Weights of a small image diffusion model: 10.8M parameters.
Rows from block 4, named by matrix and row number. Each number is 500 + 40 x the weight over its row's rms, rounded and kept within 0 to 999. All counts start at 0. Numbers have three digits each. After the name is the row's rms in percent of the matrix's.
# ada: adaLN modulation (shift, scale and gate of each sublayer stacked) (model.blocks.4.ada.weight, 1152x256), inputs 0-127
ada.74 128:553603464474475532605466406510444505509522520566529522545566461527509498536484524496495449525504473490438543473453492407498505526470464505553456466476477536537543525502425528440517579552547478474482489426441514526521534435522541499478473476477473441492508464519502494505478480519479486533491480520523475482405579538458481490500476548518575492526485409451519485575524486492518490575473
ada.75 111:537500438428524484537484540566474507469547508491570523511352497524463474461519529584554506440499497488533518496513450511465480537530508516473465501530531547518541525516532533423517567502381522540529461508479504566386512472476558510564496473453504468533508495509423483508431480501480548465466522452489494479509488486520451545534466471517481517533526504478486462453441499528562554542566
ada.76 121:520518566477534498548517535508574481408532492533514560531502576462572550418424479582488504480492568525483500488541487410516508489518445543418501511500491526508454493509529509552468614453501525449509497512478450540527526539490477560454515549476556400530450466495500540470532596497467437510471435485511507466455502510498475494530554492462514461517526593510513487432425487533514525593482
ada.77 132:477560434509513469492495474561462563536493499471506479496498495405462533460527542544463533569499508473486426501425569496489560424485503458515455485477504462461455585483501481573517450496513446483539510488482515447428520482534462438523543528558432536488549503449535446455521547528528541522531520579537523624437473480577472488490484553521499584537486555469462437506575486456467524465528
ada.78 113:462536543442511442582437529441467476563516476469484520465487499537465505575505495456451498523476490516458452510528471500456512585459526482536500477507436479463433524507457511447527556556501511524540474428483477497479485506538623518493519504535480498510521505604480540514508473516442485483489469511556542399518485566426520525515491513480525497478585500446459513493485448496522458500501
ada.79 114:433501449467544517533510446538523514462501487500507468475465481503454489506526502444468519491584519567514487598457460530538391517439503534515501467479494486493467587525553495556473553514449443551572436487507480495524481469530541581462467454479519456479501543534410547470484515498415595514496504436444499460514494431501483565477440437532493484522454476511523551504496503502497474487467
ada.80 122:584507485486540514458511521556511602450476560531544537503509499510440473611482466549501543482500444475444531504454523503480508502454513443478477485521456518500466513520493476464445533494447574561511535506432477634528449458498538522519434516492475449535459453550475461573500581486504546467507533449513479446428462513559455482494535499519496481497551457570524483480495511577485469428474
ada.81 129:464492485442522507538502594500530494508481523469464516496441502484563504456449543425456536561440537568472525467459547458584556511520491505431525481482513549537449461443521571458472536513493515528558574529519561561435481505483540525474585488476474508524494512533479461493560524485511555604512445473451422512497506512537467474509522453451502481526496504546491528521475569462493530459484
ada.82 131:533465487495525527518534517542488478573524482513520544493461614523521505634497558479554470499492541488477562538519540460516462484557450513441477547506496503490570506523512448526483578519509504533449499506491500538527473471448522545536438519474483476509514488534485514553496476500537473570405492536527495496479549541487490497541552472571481552579521444498485467479459510559529523487506
ada.83 128:487513469497480503509474485448473543493522424515491493470459577480528427529502478522470441447525443531481462466446526544555523511523488560520495513534466486482528471545511484506436520482460498437553474540470504507466440510465506516444515500510513508548509519509407503602554438456485422486447463552537440471494491533444607469455488545510495510450579430528528498515479466483517416419566
ada.84 124:466523498479506516477490490502502537584447443546489523606513525565480520526460484476553493399404483422470523550479490553449582430510559513561481535432542451437582526501527530553500483495581524547513452492489505611508584478480521482489447506557473487519494492551486500527440436448502486498567445493478506478498505520470562552495530485469482468535526476588487550497442500546535489439513
ada.85 124:474488548496426493429482497467483532530501506524461489597543504408479506532439409480433466531457425488487546474516506510433559560534579436490572447480470397410555507472415515549553452437521497593531549484469484511515541513533517492499493498501469499556498522606521443501547526471519543491530537460457457433591566482483448439479475543520470517483461473486518511510471472462490469510523
ada.86 111:427459518464574548446514518490471456553481484522442507516534517518505530488520448458466463642601499457495474470475506534495496394466462465544497500474459529478475580424507498511503530543514503491457489571531499495512469540539570488476535489573495528478545549477491453531522454521529424502518428536500581468486562469443533515451529497512555484528571566503538526476467483467469501467550
ada.87 140:544442532475456543617511484502495420525488587562486537481510502503513550503443480454518552503464451535487494561512536498515488489517453487489467532521522547529454507536445588390536522525528451526456493564429552463563576485419513523473485531542507550515568540552486452512509515490459433503527492535432534484457508480447485536485476449407495480467495493447473485551449560512542465413522
ada.88 124:479435472516438463575527443526525479472470539440520557458580454540485515489524448503533488496471448524530485534439521536514439473562500504482523492486479534451460492443529524508506520524543518477515531590563492541426557519574439445468487509440474523452458571481504454476401555437509515475486512523482549531407548500511497579478500493522454492514438438447482518533546443507510460525445
ada.89 127:524474474537495562518424428519526470514450543445440506475517485574498470477534449457549517535597478470430494546509476488516494506506569513433414499531452485455492531517458488507482605512493512400511490560497510484477518480474451485547441484520505486470463543532514418538454522514503465445527520485456530515411464551507456529575494498525509526536485520507549512515507481533491501425527
ada.90 120:535440492479494566471506476501498482530508518502501527499532527428453526475503440578498481442574493521517530543488463539481406514490532508551511513487460496473523520513521491509474559445462453450504521394472499489460532445485440486500441434535492417463460520552538493506468526506519436523402475474535441531505560460497498530458559517455520503537489429534473545410510556499484525554479
ada.91 113:447443463531471487571581493445442500491495468454460518476517445539454527507544441505427464516466511549487575470497476519497493535540522404511412500482467436459459479580442414519527519482504507483470534487511508568502520558606458538484556488540474457453471493519530495492467497561555586522458455547501518612492527484498510512519561569482521496464484480495506519587481479533501525487486
ada.92 124:528509499544546513536557555485494491523476542540440484442469489465507490455460473585481509505550480490494507551464478522501502503438623504493475515519542539494427489515452467499483466482497425460453507558493456461600402485514571468531475471457475486500606487568481500571469513469496517494435549483491558481509462483443483520510464468546524565488536494508422530550515455534492482482474
ada.93 157:499423512502521550453503513476506465515431512414498497441490572551537491496505460423547538473442434494514460478515478516500454519551534478505581489529495481473530494523492496471547436428488510490475515588514514473538446520445521470497509466516543567581517472532506511561493455469552508495483514536440539471534509468458537501516540484475552464547547506452452474496541534594473532496523
ada.94 120:508466532505500444483567521596473562464548527488521505506475536521442468454547494476432472503492454450558461503491446563512538528399532458480478508472480566511527529537474473559473504449548505491450421498438480389561449528560511512560429491476525437444492505437549504484489460462530417524532548521557597486464479482508521455484513518469497526460477433536491484507493406554506495493485
ada.95 128:526484506525488509565417587470456462518503490487477432502438478531536504497470528498479517586491505421447558477510512571517504460518485488539484457496585473519490472473430502495505556428508464533480474483509512517459482525578601540471619493473430457520524555558488526512515362519469481529511466489482508519419557486450504514520565497450544448495526475512529487508476468492560497524483
ada.96 124:518562485526516513579411489470450465517476530553471505497526535490486504485484443436516472502548438516454483551452458511486510389508519508536461534453523490531582487510522523523506510534463506494475495498515407495530524480529534483483507532515517502475509483537472505531519443501527399486522493457524507458449560500468534499484593533489527441527521454540490464450500506557493492556491
ada.97 126:549497487486529418584477555458537475470531580510471593524445547468532527567474516451466560551507523486470425490528520506510532514512451489454476537484531492506505528546472479463536498464541496520510462512449515497460531495490535542499480499506509450559476493535548486509493457520522474557403523514468443519516535474544550489567445523497525481565511543553563484458504473605528485508465
ada.98 100:583480563475496449489476452470550510573548488517515478414539504480487465493489418484515507508517477484528515521454441564556555516480512463518481560548496423517429517496477492506579419566553503494440532470467518511471426485581435422511507529492466547409507474532527477527484477461565460492465510549519496427468434513552505517514490479490546568515513558570510492534514435482486454506527
ada.99 109:491506475473492550487488472513427474470566514468561556541568476527513528534473539490478508519565527511520507520462590499460490574484464488488577504487536559493451487577485496486416492448446513479489469600545487545451550469535522484522520538483584519582582565487540460554438515494487512557452487489506532491518458537509443498420507525561555478497575465444479528496465464472456519489491
ada.100 128:543538510511535538515535512606470493561470465453525528533493504511530545508560502534559545557447470471482495532515511506442445435510491477532484475462482471443482522492502580466504534450548549470461513497509536584545493487575501456478485502470477489474492515528506458532462472528518565485543491482455566509494453449523454486464509548443500488521484595479510428499537492412515445570549
ada.101 103:382470508548479484486490507520444518498502579478461526520465468450499458483502531441521544532480491399481465528490529535497494498499530432427486479476516520475497488501546485512554458428590556576563519539517514545434541503486521537518486495439531572491499524516481507447522550498468487570585464505442494500483522508475478489428461467478459493521450590558476486529500534494501608412481
ada.102 130:513567452503451540477498399509520530448464527469551476506549429489510473459532491526469497552578452530427501546419511496485452432479485486478567472485531460556531513472529492578486540449602491541523462498525503481493511454477455523534492487514547536444457560570448510476509588488497547396563498469509536467480501436463497545500482514471465541542405515557487530441449479482525442479417
ada.103 125:461445503489469502485500591456506431442498534415459514569473544511534511455477522414487501556493470474553420392562547545499511489532528451482557499483521541491480484460530526468562492466421465515517525531484565439491519500509557502489546513537543504558500560469488452478497509512512582529477487490452491479470507457547498504466438525481501548473442549540522483487466509525446521473518
ada.104 121:479484500474471453531563479496543505507558540530499469507558506477488515520504481485425463526529502474464431515536481484501613447431482480521578501550473485516511467503423537532519544464431448526521445508539502504554484485533471529443548505563507596520542487515470522529551576487495534470482503576516468457510535441537508437510491450535453510427556489512458539533461507446434503491509
ada.105 106:402507496502478451513490433527486479480553465493456514485510527531515484522489523520480488566422496421523489478466571480515525500522467525472566512492510396482522468511534491517491510477509483541556535422439582454519602530432512528419451402456493487601499500466504462483538489532444509547467464499578476491502552445459478462533496502429491509455484513521511509559490558469471520530486
ada.106 120:511504494506480461479481540480478495523517429575492470489523421470425441465534507509422539505589491521514482520546466499494416524451575528550512497544442457486498540515497535541468420523535436556462506528450427597514469557568532523476483519534491476566495503495478535521553458468481525501550526453533553471480486479478496478531427537487481528448583555500469483481433501492527457544481
ada.107 115:524512514497524502523477536510448496466558478508469501548536509441491525585518539493468565591485462546483543473576498627529527524499514500463510515450508551462507524544537517468475495485510510510505541488521500517503525468565541541510458518513471495469527502512534485524564514553468416521531485516488551575490477495474533474460570524573524515512562480488479500538540440571522544528547
ada.108 128:502417471489510462585471592403525525549445482473515474479417474518507449497539535444498486427518486462526490470524457550539511469542529470470458495544535549531517457513533486489503458517492455474512512462449557426496571441471613492460418541460432529538500512478558473514433419531534513579564508494497537513473447531517467534496448492455501519532481440454466523540585501565554464427469
ada.109 122:524483534510456443519543508472477455482531499451471521487501447487501545396519463599533522443466480525500530485556463485550535592478558578480528530524494514550516517492499516523421477537549505560607526570485484533569467505572452602496493513556514467513513488494469476487448505492489449627500518584516434527518518557462519513505518546592492474448533474518457549494432492417584497486528
ada.110 105:556529451548494481498562504515541518431440521529514464434512502454455501531473485530523469516507520520457480539506562545458513401499479478459518494486441503487431496432494506489484442554516492533489555481502572482487460561525553527437456514529501530456475481550505529596507526458522486451527488511521469503460469470458553456480461479518469485492494549563545523471427527481500485514540
ada.111 123:399512476523512502480519472482543482467475468494441437465477492519491483428455552481549456521485484501575555511519462570479484513423509498512541534512579500450454520517525493517529462529475453460538483528516577481446480503396421445471462497527496567543529506514442490546509472501485565436455497487501563490551522430497486535532413473532502535504526577554452537379555477490497559576495
ada.112 114:527496543560555492555492549489498506384459477430490532526566514527483507514488548502554510457508539452523454492522539572500508471524547490499507477510520601530484536466591492453476504499487527535513497476462496545520501458498575480492489481434467450526516506472547485515508549529569566497533534526528528484459477460432506502480466543429495529503497541520520503464513458526510507579483
ada.113 124:549546496471482494532453490505432543518528501513453478469496496472497484574447542505531443472525482479487468512465531515559518580504560472560508495474473499515527481526513462536501457468474534454566541537475505537492452450374571439441549482504472543483496512494467561482485492486474498507437467525521452449464494503521493492493520496527477567522520425494462494503473638494457509484456
ada.114 126:497523480458501428599495471542532500548480492548527522522486550470444478533532517461466554460524498551493451487464529461527434466508507483462486570545526485487485467522506556468480612539472492540508484435499467398464555422476547448515385463481473514544506484525525473524543482429530495538444503448562450515477557508527513539486469469444535455543464483479502507483521490491504534450456
ada.115 125:459456535504482454418531558368479532496493443460459523506451502461496483443458475478438438525540556476506453503489494533476539476489470496470577495459522502577503475538559517448490403505443551453549501477486513431538464475578553527512497522506467477486487508421543532469574503507468533525460453480530412492495440558526470430496479513511500476475603537498447563503554504444436496495516
ada.116 126:487483464496486496599517516470511464525518490434456432503537490488503523444440490479499491500604500468489462525455446532448490476512510435509553515498503435511556495497498468563529447449464495523503491461587491437604476497609520425458557525522508480500507539464514496483523501506499534514515476504540497491437472494497449418476425487473536554501542465495496491558494536458442533611465
ada.117 118:481564513445537507549453502564476587507429575525477508465431538542441469460505478454488563447631455435467507555484499451483512499506506462552504507481529508390462438518486480540520497488477508414474518519505522575490417481490479482486495449508425488459498463593480523507486475468521524498521509478553493483427544472509502536479492472541493421472524483490471524509576447491542468553430
ada.118 132:500461531467454507447508420547518541472483433443530506481525493484451466466528474598452535498540491489445451550506492623487547527491502451432493465427458489523486443469511471545547537469526488508522420538469527409447581525529435562499474517549520563506472478475503497495516509552523518459515477526507595570450458545500513525520478435501422526463491443573490473509449515465546465512501
ada.119 126:527499524489476535568493523498440502448509519586527533528555489510433525509492578492439505568451523494506448550458534429391456512500479487582472453520527521428531512520447562472597475481462504500454462494522469593469404476461418464482535482520470512503544498498515521564491560562456501501486493472538535584455565445452514482542492524456500499483525520439536481527477524531563593480523
ada.120 111:534471536500554533459509610455503498600414496441499501525456541434524488454508500525496543527607548438509454476509501444508518375481506520472524499508531454528517489553474477425518524474468510484464482537475447507544496470479532457492491493527445544510485476372521512491526469522511504526528445456499475470474497535480561479475457557437523477486443540485463491505546494511462538486479
ada.121 126:523497556525505437465646503511440521449520457563464529500465495432517545429504511468516485457482462473525438459533470515537538480422527521490536487510544520487472489501431529453521474451468488554445466457473566447460441436608473506507512475453479527529488489565505438558504487567519494509512561444510490467519493496490474520502427499456526524473509538551462499431510570395505516467518
ada.122 127:456474538580485565481518429494480417463540520480523471555558533500477450550471521521495453451413481488517504556452525432514539543486459521459517518508492501517518445523504506487480503503490525489540489468475483540470558567500446539566544485537503458546482490557422540518409519544554502458510467448497566483556442514526478496509513551574462511527493543496549544513408436500530544423443
ada.123 138:543505442496548427487456430547500552514488544557551468409456511534449493464523554530511527521569516547490432533478531516451463472500555494565477470468455473458528598507459512495537495504510499544487440431501507541500490409453472478467469482463505524485441503532478519528520465444493534470487507484477486451491569409531525502533443475478462529563499522535535481473530508457554494549480
ada.124 094:460465464464564478565484506557440440544521433561587439515438472484494471444451560535447514441490540458509443547515550568423527511505521449509475549425480558550519484466490457491543507524450468498495405509462550450521493468439449530462528455593530559507468500545483500495462458459491456490435482484470496477497459469514502559484473467519470499532497535521516517530476537563511505453453
ada.125 122:484559453512508544558495472453529486486533486498466562491578498483519445516438498547510519472517521512482475465475460480439550542519516456518523541533442501495388465471505446514508487502481529433516521463492510466465528570462427470432520496572436493581513481512544535408463483527466416548465539549514482521465527528460495485533507428492507536472540508436457480535511499472520485509435
ada.126 124:550510470466522452536436470574508528465489534476558543464494497500470436438484505566423473474568494493437454440497546515494526496528514503556542497522505563481477522461496532495510471543493461461522525551515535397547508433449433460443483478536508524517487484439502523535511496519494539522574534583518500434474598474512525463531404487484490530451470522444501509504592556433436474549524
ada.127 106:517478506465562517505534480514526554518502563553506542446476490507494561527475383478534576428477485473489481573497537517580422533459452487584496459535525477506505491566443493509490535475488486458477476504584454572599522459464555512484537445495511452537495515528500457492472509537461501479519532500479537473444556485546511501549556478459534452518555556489513464532445507584511463557483
ada.128 140:452475504493525541501500548503460514464501524422466508539425449443520499448519513498545480574545481475509473444423562545464562400518493517482424492519442517491568488491554495485511555464460515478492584477578512515510439471485537495580512513491521537493517557489506458513566526509519517503562450481487425466438553523440451523385507537438478565525442423534517508507528483459508508471576
ada.129 120:515562493537587489503516444470541477601518441517522470473512508456509489471442497540498449466510409514501542499496498502474504576486461557481460526439520443516476422495482443496518517464483476591473474470492562528502488494458414482563511504480466577491473497524465541516443490527560529488539516472554455511492454556541442452517516567498466460484533526579503542472448469493495525405494
ada.130 121:465519523469557470482536449552518510521459497526475498529450528481492564454530543552468488541534539474547516545502462517490473543558501534506508515487527580547430559522450545556555428494536489532464507453440596477413493533454502544461524493493499415498501547464546485478464493540536539541500563435482493489504525462520499565503543497432457489555446465500552551500578450550575548421469
ada.131 117:494503546500472505570497538435487525587485482459460533517457569423548507512501484424574435555461536501532483498548504515552518475530507485509513477478550525501542505515535466489548510442515490511486470503494518427552527523448511432519535521489591522525562476518476504498519506530552380523536506433545477483510419485522510470459458532435553451559500448473503483424528496540566494507486
ada.132 121:472482498526520508473502440519470432548539386525448438503525490477481522533516462453465486565463503513516542535524500527502552456517488516520448500473519501529479506475500458508489516533497564526547486410528458499478517525474540525466583520549486447486465485507468495504518485527522502489518485462523517522517508463529519541441505476482527535505538459510500516475494520477473565435449
ada.133 138:456477479457500470492449523433501542495552415521573528509531435455495489513513475478534436501502488567540487502447528560551492496441524499494422490512544507544572577493548455577497518573479542491549428501516466421577456479529472473486524515569550519518523484491487513501546468501462390466548523427521605538567465517516486538521496474485566539511579581501442523471509512470483496462480
ada.134 133:495484542517436522480446552496516573544475541482465557452518473578476508501494418629539457519508483477495486462496476467575508505471572501544491503484530478485475484507455502501493508481510551500503473517485445485524591526516418481522489488509461499440507459502560540451469588525429471547483510582477499461438534486502513483547599478545550481474500527458507509534526500535431513504498
ada.135 122:511409489482460546428527541483488561536465482521454502444538417493526520539514452416492550517523529472538507480476547423539552486492560534482430484493487409474496435531492488445540553494530514452427518626491465437501542469454475584516516487495501544522487481606497528476486525510530541514436538486430488533466511463518535512542492483525445476532500487519503495461458478558464556511449
ada.136 122:470499441465482487546472502459474471500510582507441495476487444499537462470502507455478449524451431536439559525469510456542540426485474519525555452505557557551504431524459533504524530465483520486505493574440513512554437529440496528454465540477612511489488505536491471502494530537431472476485562470513494565448474525476489427528505470520526464504496533490525516490425549488503472503493
ada.137 121:554529486527474455552498442532533491526501516558543523515504476485460495522420497546423521497475485461483454518517439523485579497504532437493475474504457486453558460493468566529564514524613548501409533406428511555470555491514486518491489505514511472524618436516498541482516520498461537489511533474489482522451534484480475477530435417562464503471493442496490498552548519467553466478551
ada.138 126:511489496504476502521532410445502493506496589521503439556459434460482501525533520494450483502539505581514523473417503489456491403488494499577499481517513483485471546482473497491529493511469430428540557464511514520467472479503449452476481463561521462457518520481533533499520574483467516534468503513552478563492533539516497501464458518508511552485458420467494535559569592390497535429506
ada.139 121:566537491503514450507445566492528456524470558474381467462457512595459442462488498502454450450523461514502547511517466531497467547549564508507563498516384468436487470503491506495444458473541459500471499515453503506557535495516419448543530491486502545516501503581479512502491433443527512486439507507576501469520531503443471500514577522416490503497483546498462486502501492436436496582472
ada.140 116:499512526564572482442516542431524562455525500445436435488502468397488530454460475472510510536469540527534532483506524500503550487493550507501500463534512499503464548512506568484464471436526540575477479465529523477420501476478486446485512523489540583483502558403496455493555539534485572560506457519561469490545463529515526453488474482472487544494486562474466546497582540453494573467519
ada.141 138:588464493453543537597435549490512537471457526483482491540497541590495488506427553456498470519464553421495495500526509485501538487568479482473556525479470536474508542418510524473433471426497567575501475479505506458407574533536545498489538527519521436475525501558528485443457548560478535441509491430478512457543464423534504484541510507496489497547445567524540511477459495527447515508558
ada.142 131:492531535503518487476474512491517571424472396505532526483539478572503521409514534427483588513541507477543518482464499461526529432478583498494522531503548532517566502494513503491456498488513493392465445546534506480438430398377484454526525464523477655504468515409490439524476501471497509512487422487497537538453503500517512518506464532459480462544521553541472533518579531482558508468470
ada.143 125:548580514476561475418491481503477521526460496558464510471464432564453479556490509492496478452559524499485540477393516537529544487470526533514444505515484499499497469457468465422473444551562509503536497539409510523447478403481523496468503453503546583528462527521471455468522458446483470487419485479496480521521530514482551530500480425511551486507444539539458533499573502497487464546431
ada.144 115:497499517561534527493570540491507522461514395479516537478497536480480547475536531525508456524591446496502432467489545485486467433487488544441589479470505498432537513463551464519531589512580548559494509479491532444509476521507531565480521462491495526465481482530530537538551571484499542491505502477548533537529538405502484482508527512516537523519547594499511540474503442477480506543494
ada.145 115:543517501512535530504518529432514609542467547533491475484441460511482552479422496536499501451429477512519558487520431472551595531512537564543545486531464546471504415501475511469461547459522600472473514448507475459463510570524436516521465493513514475506498444507535557461522572493483458542447497444538475559519539496514500491460600470536500395490499582504520511497433546526519480551507
ada.146 136:443470570444457486559472430505498485455546496487566479448578430483532479482526535508479550443361497527505512559526505480498488563451517479556618533550484477542552522586488512540546479501396516540513527463482490516545537511498410577515507510534530475471543503477445502497524521456560543494484523499498533458519487516586459513479604527527508443494517460461504462528454520536440563480490
ada.147 125:530488523517505589496517501510519465494522549488474552452492468572543547473448487463572480456482431452515518492494471538486417550508491460492594475527470501463448457477513486434431482482493493502434474567500504567466471445489467535583560518539538562507464539516425451574477526495503506533517520446527490480541451465565452505469519507491478444472511531525466529479390574475530475468506
ada.148 119:492467514448490537403486512542496506515472456451538533519467537516533485562501541472524515498526520534518486395471468561517507561580516473572562487464491502510544504466525483577533500490379484581543477433494505519455486455445425519450507522526532420512476465465555541518520488461488554498497441525481495442414518490560500489449540485542584436502534515501499559465500554548487543587480
ada.149 133:536460528510480448581518513513538476479509520517537443425396492489542490455522508528478474464590524494505441495572510473506494507471535545464494516533529585562511456536454506471534469519469469485450452507519564485542445525490588548492482462450554454506534494496517500499524457552496514470478517548478433479475474518478515497486477533471521493444498598470542509515474534442554502423536
ada.150 127:427489454570476514579547491460520507494458534513502583459494482536514513409520497539528536427398463443498476528541490498580508481466605431484524460546518540519530496519506482458433441523556510487565521472471579444521507492423556517538457495526449535492556536478486447512440515482478510526499497466507485492481497550560518511470500469491498462508400545488499457520564488438533531505438
ada.151 124:500536445487568450544534506489493518452511470522498442478435494490504558406547542542490570456521515462503474476455517544594501495463573536555526441467541481569433533496482455553436476509457457489542454606479520524541518417518476531531559471511507580475512533489484452497480510464431498517471457529475494574430503485548505489530480495536472487519482540523459522497487553562513432563506
ada.152 128:518484496516541484511527430538522529489499429457536493412442461492485535564563516593513544531413473524547488570508548400553472532530532488418536500434501493529530488487474549522467484455577527530525496485504550480504505531509524533581445473454478432492481460543536450556459470507589535521531526450470511508436447427547495440531571552486485465559428424461509486466507447535527568484496
ada.153 125:543488481492463474516489427494434524510448474527506458521509497494543508452513454515507477577457419457528549505487540596448482433543484474501516494549486455489504463514467501501500483548493468448495513470637442468459533482540495482526517504521481465486426568575554474465488499552555468509539510493476546577487569539504520527472500579513477522579443561525556503546438519534479516403452
ada.154 109:536560541499508453463488475536411551473544497521471490481510429534481507474493465440397473582571484488468479572477552461533491484461509455517445484435490470447515535497494468488559521497525521461442454549479465520516493523415486521498429447469473511498521432559548564471445472493508476446496541519539458546460521481460508482529506494501543437467539474467483416540510562464548547482448
ada.155 139:590487454459506480603489511498514507544464493496490436502412504589536463467506513392506517471559476495516479522483547511550555480457530540500440510511570528547465501474515468537501501513513540432536423558512529464531470478460442451574503460532484561513485503525455512509504425450533498465499497505490511459497455531558540499562478525450444503524536500478488478539493574494573491417519
ada.156 118:474504478452535481481502515472471556491516500484546471510492450500500542484520550468551490497418490531519478462486555500465557507564452449546534529485467514522508507462454517515518434457492497453530543524492512453438486556594461459473558478458526581481483551440538538473476505513564522518509497496505570594526498491439514484437521506485525452520463498524492484468483528473462523497543
ada.157 123:441442536512539466461494527517464532489434484503419484411438474518539456457538451469495490539603481535517475492521453526485479521483568511524483527479459554516515567507533480461502544545566497418486498462502518479522430478446474517542385416507520520483507484477559523414526486505486421464502459488522495539533504538423595549487466479540481517527507518504562502540513539507537493517510
ada.158 136:453472482502523533469513495507461518583526464451527486485449425530466481494492464581475476451505483487482549455526437512475438529506513463480496494503444389449478524476443531457536473369464510567498495458501537513516552480599459522486524465504484540498473504490527520476473522529524521475567492459499501567457485493470441537505510512536427547542471492538542471523438524417466503515428
ada.159 123:474429492484503483534502576506504427531541516547527503505523490549497426475530471526518525470509510525586508496459475545479515478513542500543506469539459527558546522504486471448536534517409549484582592518472479491446482616462465452592495513565486479480494480481573550422530500438514530541499522555492483553534452500522446459548506508525460535492524480545519456568440496544539573494508
ada.160 129:433515435494523498451550536426509540521484502518401431426500519464532460488517486502446515464498417588548521427540482476524424492507518493517545537502477490450449544482508501478468498557535464515494501473503508443471548535466426481526425523466499583535526440614481467494521540452489563466531499465541565504564433502423525524490491465517488535468487502517481514466499458502482422572508
ada.161 125:424518541536497481440523485571490548608558509490429479597565481497478493502539479577432528501560503539478535485500491501448502464485452494523519467523471467450452543492504493469506401535537563518407575469477515604531476470569474469467497452428424522502469477407474512507539493524566450517535500497505474564498518436502482487452503489564514563524464460484558477544522485446454479522472
ada.162 126:565459525519553483508514475493522448526460543453471493476443492514555413524523464475508477495466479537495438447433494579493539471487479466474479448550477532509446484421545528478497485534550507422504485579457497473560422457501524506492560519486465560495489453443542525480499517503543471497545514502447523530466426569537459508546491479521480544467537452434455528552460594586536380476481
ada.163 124:510621479490526500518474527586528552521457523508482477543533528498528491503477558532547520511526504476426453572520503460455488462497453441536614449492542504475472443483521572555486491480500457476483449537500554547573481474360476513523535494454536527505463451457469498510517538437543474460511499520521473525476508498548491461479503465470489467538504521492472500497561494590599495513473
ada.164 119:575550486509525540469567489463540549468475539567521500512531464492427521495496495598483498484612500444500544472512500457505559491472560548493383496470523492448536480419482445462472511540506498531488502510521485503508492507495548487519523517459476486478518509545455522448468495485536527483534519489520447579457527472468467509530397538556510475567458436500496528465539377522454395542498
ada.165 116:574512554537468509520503537425554508572477551523481549532490534556452492551490458441519472483555494472523504546477524634530500544517544495490510494484501545522472503492518463443480524507494470506491504535491510469553431502530492485511482479520510535485480520519529481570541525512499479509516557404546490436560489523513521527525541469521473528473522472519473495420473431562521487540527
ada.166 138:529489473527497511509484489510500449442503518502486481538484515477572467511484503497471507570540495467514479529491484455492584490459516481533496557470482446577491457515463463486539605480460572429458509513533492523476447506500491504429514468528531557457472503519466546479508466462486408584520476542430409508446580501465538504510510475533476469485477505520533493477473568442484520497464
ada.167 136:525497498491510489509491439509520438459511464560555464502520500528419515420499524474461540524519491511525394576518509550466532532529527534438489508508544624592570468472465531499456503535553539532471439532481544499446530496517453554453446481466511553502496504532497494519465458540503499556518492492419568522570465518475492534464462505462497491521451499487498510436513516502565546481435
ada.168 114:462418478499448462442455450488456465447497444489608626486511519471471520491540461429508501468545530506533556554428485546400475446440456507499562495516473494495500407506535450520466474492449509480483508589513503470444511462512484491565438533570483522467468554525490487507540538528464469518438496553489464541510501555499537511505485513511437486456508441529459543539499536468532462418535
ada.169 122:484566455525477456514475439558460500539486457547459510457498508512509482507460503473516471469575442516521488483531440504491530467435557473537445502496531413528520536491482578438508435527566485542524486467452545435570489424426553427524500459529534530486513494573528463499514472477448513433529509465499472454487458516493462540567461496421480564537535507486438486458513539482507452512455
ada.170 118:411535449497533504483497481512508464558527447528546457525455520471513461504489483457484450466424499395467569503415459539489438488505525532471472521456538470538496561510479461499542453511433463490448576508514484536516552576530463520535475481569505434446405483481472519470477490557558515519500535399478498597566517532501475509424473481564471481524442466558532531514521578626503491467537
ada.171 110:498571497492472477617488492493554467462530491499435458460465475598432527416480456517508499482532539492496436580622473484562550556437494511530443524501474548527444462479544503501489437508505517483513448496472481578516498552539551519492493496482455461487532485501510544455430454498523519519440521500544452485495495507538563523556485506490518478474485519450551504528462532467528454529459
ada.172 133:429544507500544564548534487542509464547536543463479477551405443476484547475485462353483528501437547548459549531537517535483447471456490421506500508547516505441386521475533477557513538500502486524460444454558516539503484506549539464500550473551541577529538484467486528481496520512558531502557503454505478485578544479498501560521463497498450510487543445488504495513443555444496492420483
ada.173 113:476552497491498490556560472512480520497522530488501494565559505482487495521570492610505485539443514541456489525478476449495521466502483440502502426474509486452490469468525492465534422518517462566477531557460447534501626493503531493532531486514497387517470527531467479451579576449536526504451426489540517494576493467496459449560506520487522464538467382516531495462487505524486512514433
ada.174 117:545490481506511465495472429458496522513533504520467445475404513453495507413522504458493470556582517503485480482494523501485464364523471488518489510509441514485488485501544487563532462561460498460492482483548552463559395516492516519485494493454546529491450532497553580496547429496522464511498471486488557507509556521476538513466448512451410579439495543464438498530502489404558501505464
ada.175 100:504474474493479450532488458531471509482511480523567528532441454540517484485473505478478556527397387591494469559488485511427499497483527466481555494511473500500499482533516515509462538466469505599458481581486535562502473539562427585502468464550447421524530517534509467502523455530526548513491526452553551510480487525455501538583548506522500470509481462447524449443412498547481546351472
ada.176 130:502539539481496600459541538470597516391501540532455606492598492553475505520475491442566537473497552495469480460537562445484500446487480534515481481485504481456491524463544472517494526495534549448534496467502486461551457539491562484454513503430507501496484443459503544449523543473457516509520510484485407509496503487540537545518495454462492441507590495537501494486533456512536468576505
ada.177 131:464573512474549539447464512524496470400508503500498488497479522526456535513560514397486548615463517459512516481569561526531515457499489496499435503472502533562501474455459531469519439496523538520450530535514550535467505474452575567516516436508522500542509536516463428503549449498506480530530447478443463439479537524476479506447471482537534445524391501483512537536554520436492609503488
ada.178 124:520564521488507477530449452517456499456457491527529530566403500478469500489447539506455500478541557515458458528461532560453443497527486499565538538474461548440543528524468504465489520560501503479497518463537458490515470408563508411444457511533502556498469510524493528496471510447447510448441505520512496528455622445506500480490425478493514545443472517504460450532504548461526489544528
ada.179 134:481526520426439497527523498512494558446513568521542517497549520553534466464532493551493553602524493519502418499472501481552635495435549508492479459418478530541492506518474523520535516510449539408531500570481491549483413555434496516535525512496535495468502442502568493442551551525471528509440547490454474516446503498568497508501461495549508507453498427508571451505536544466535538469472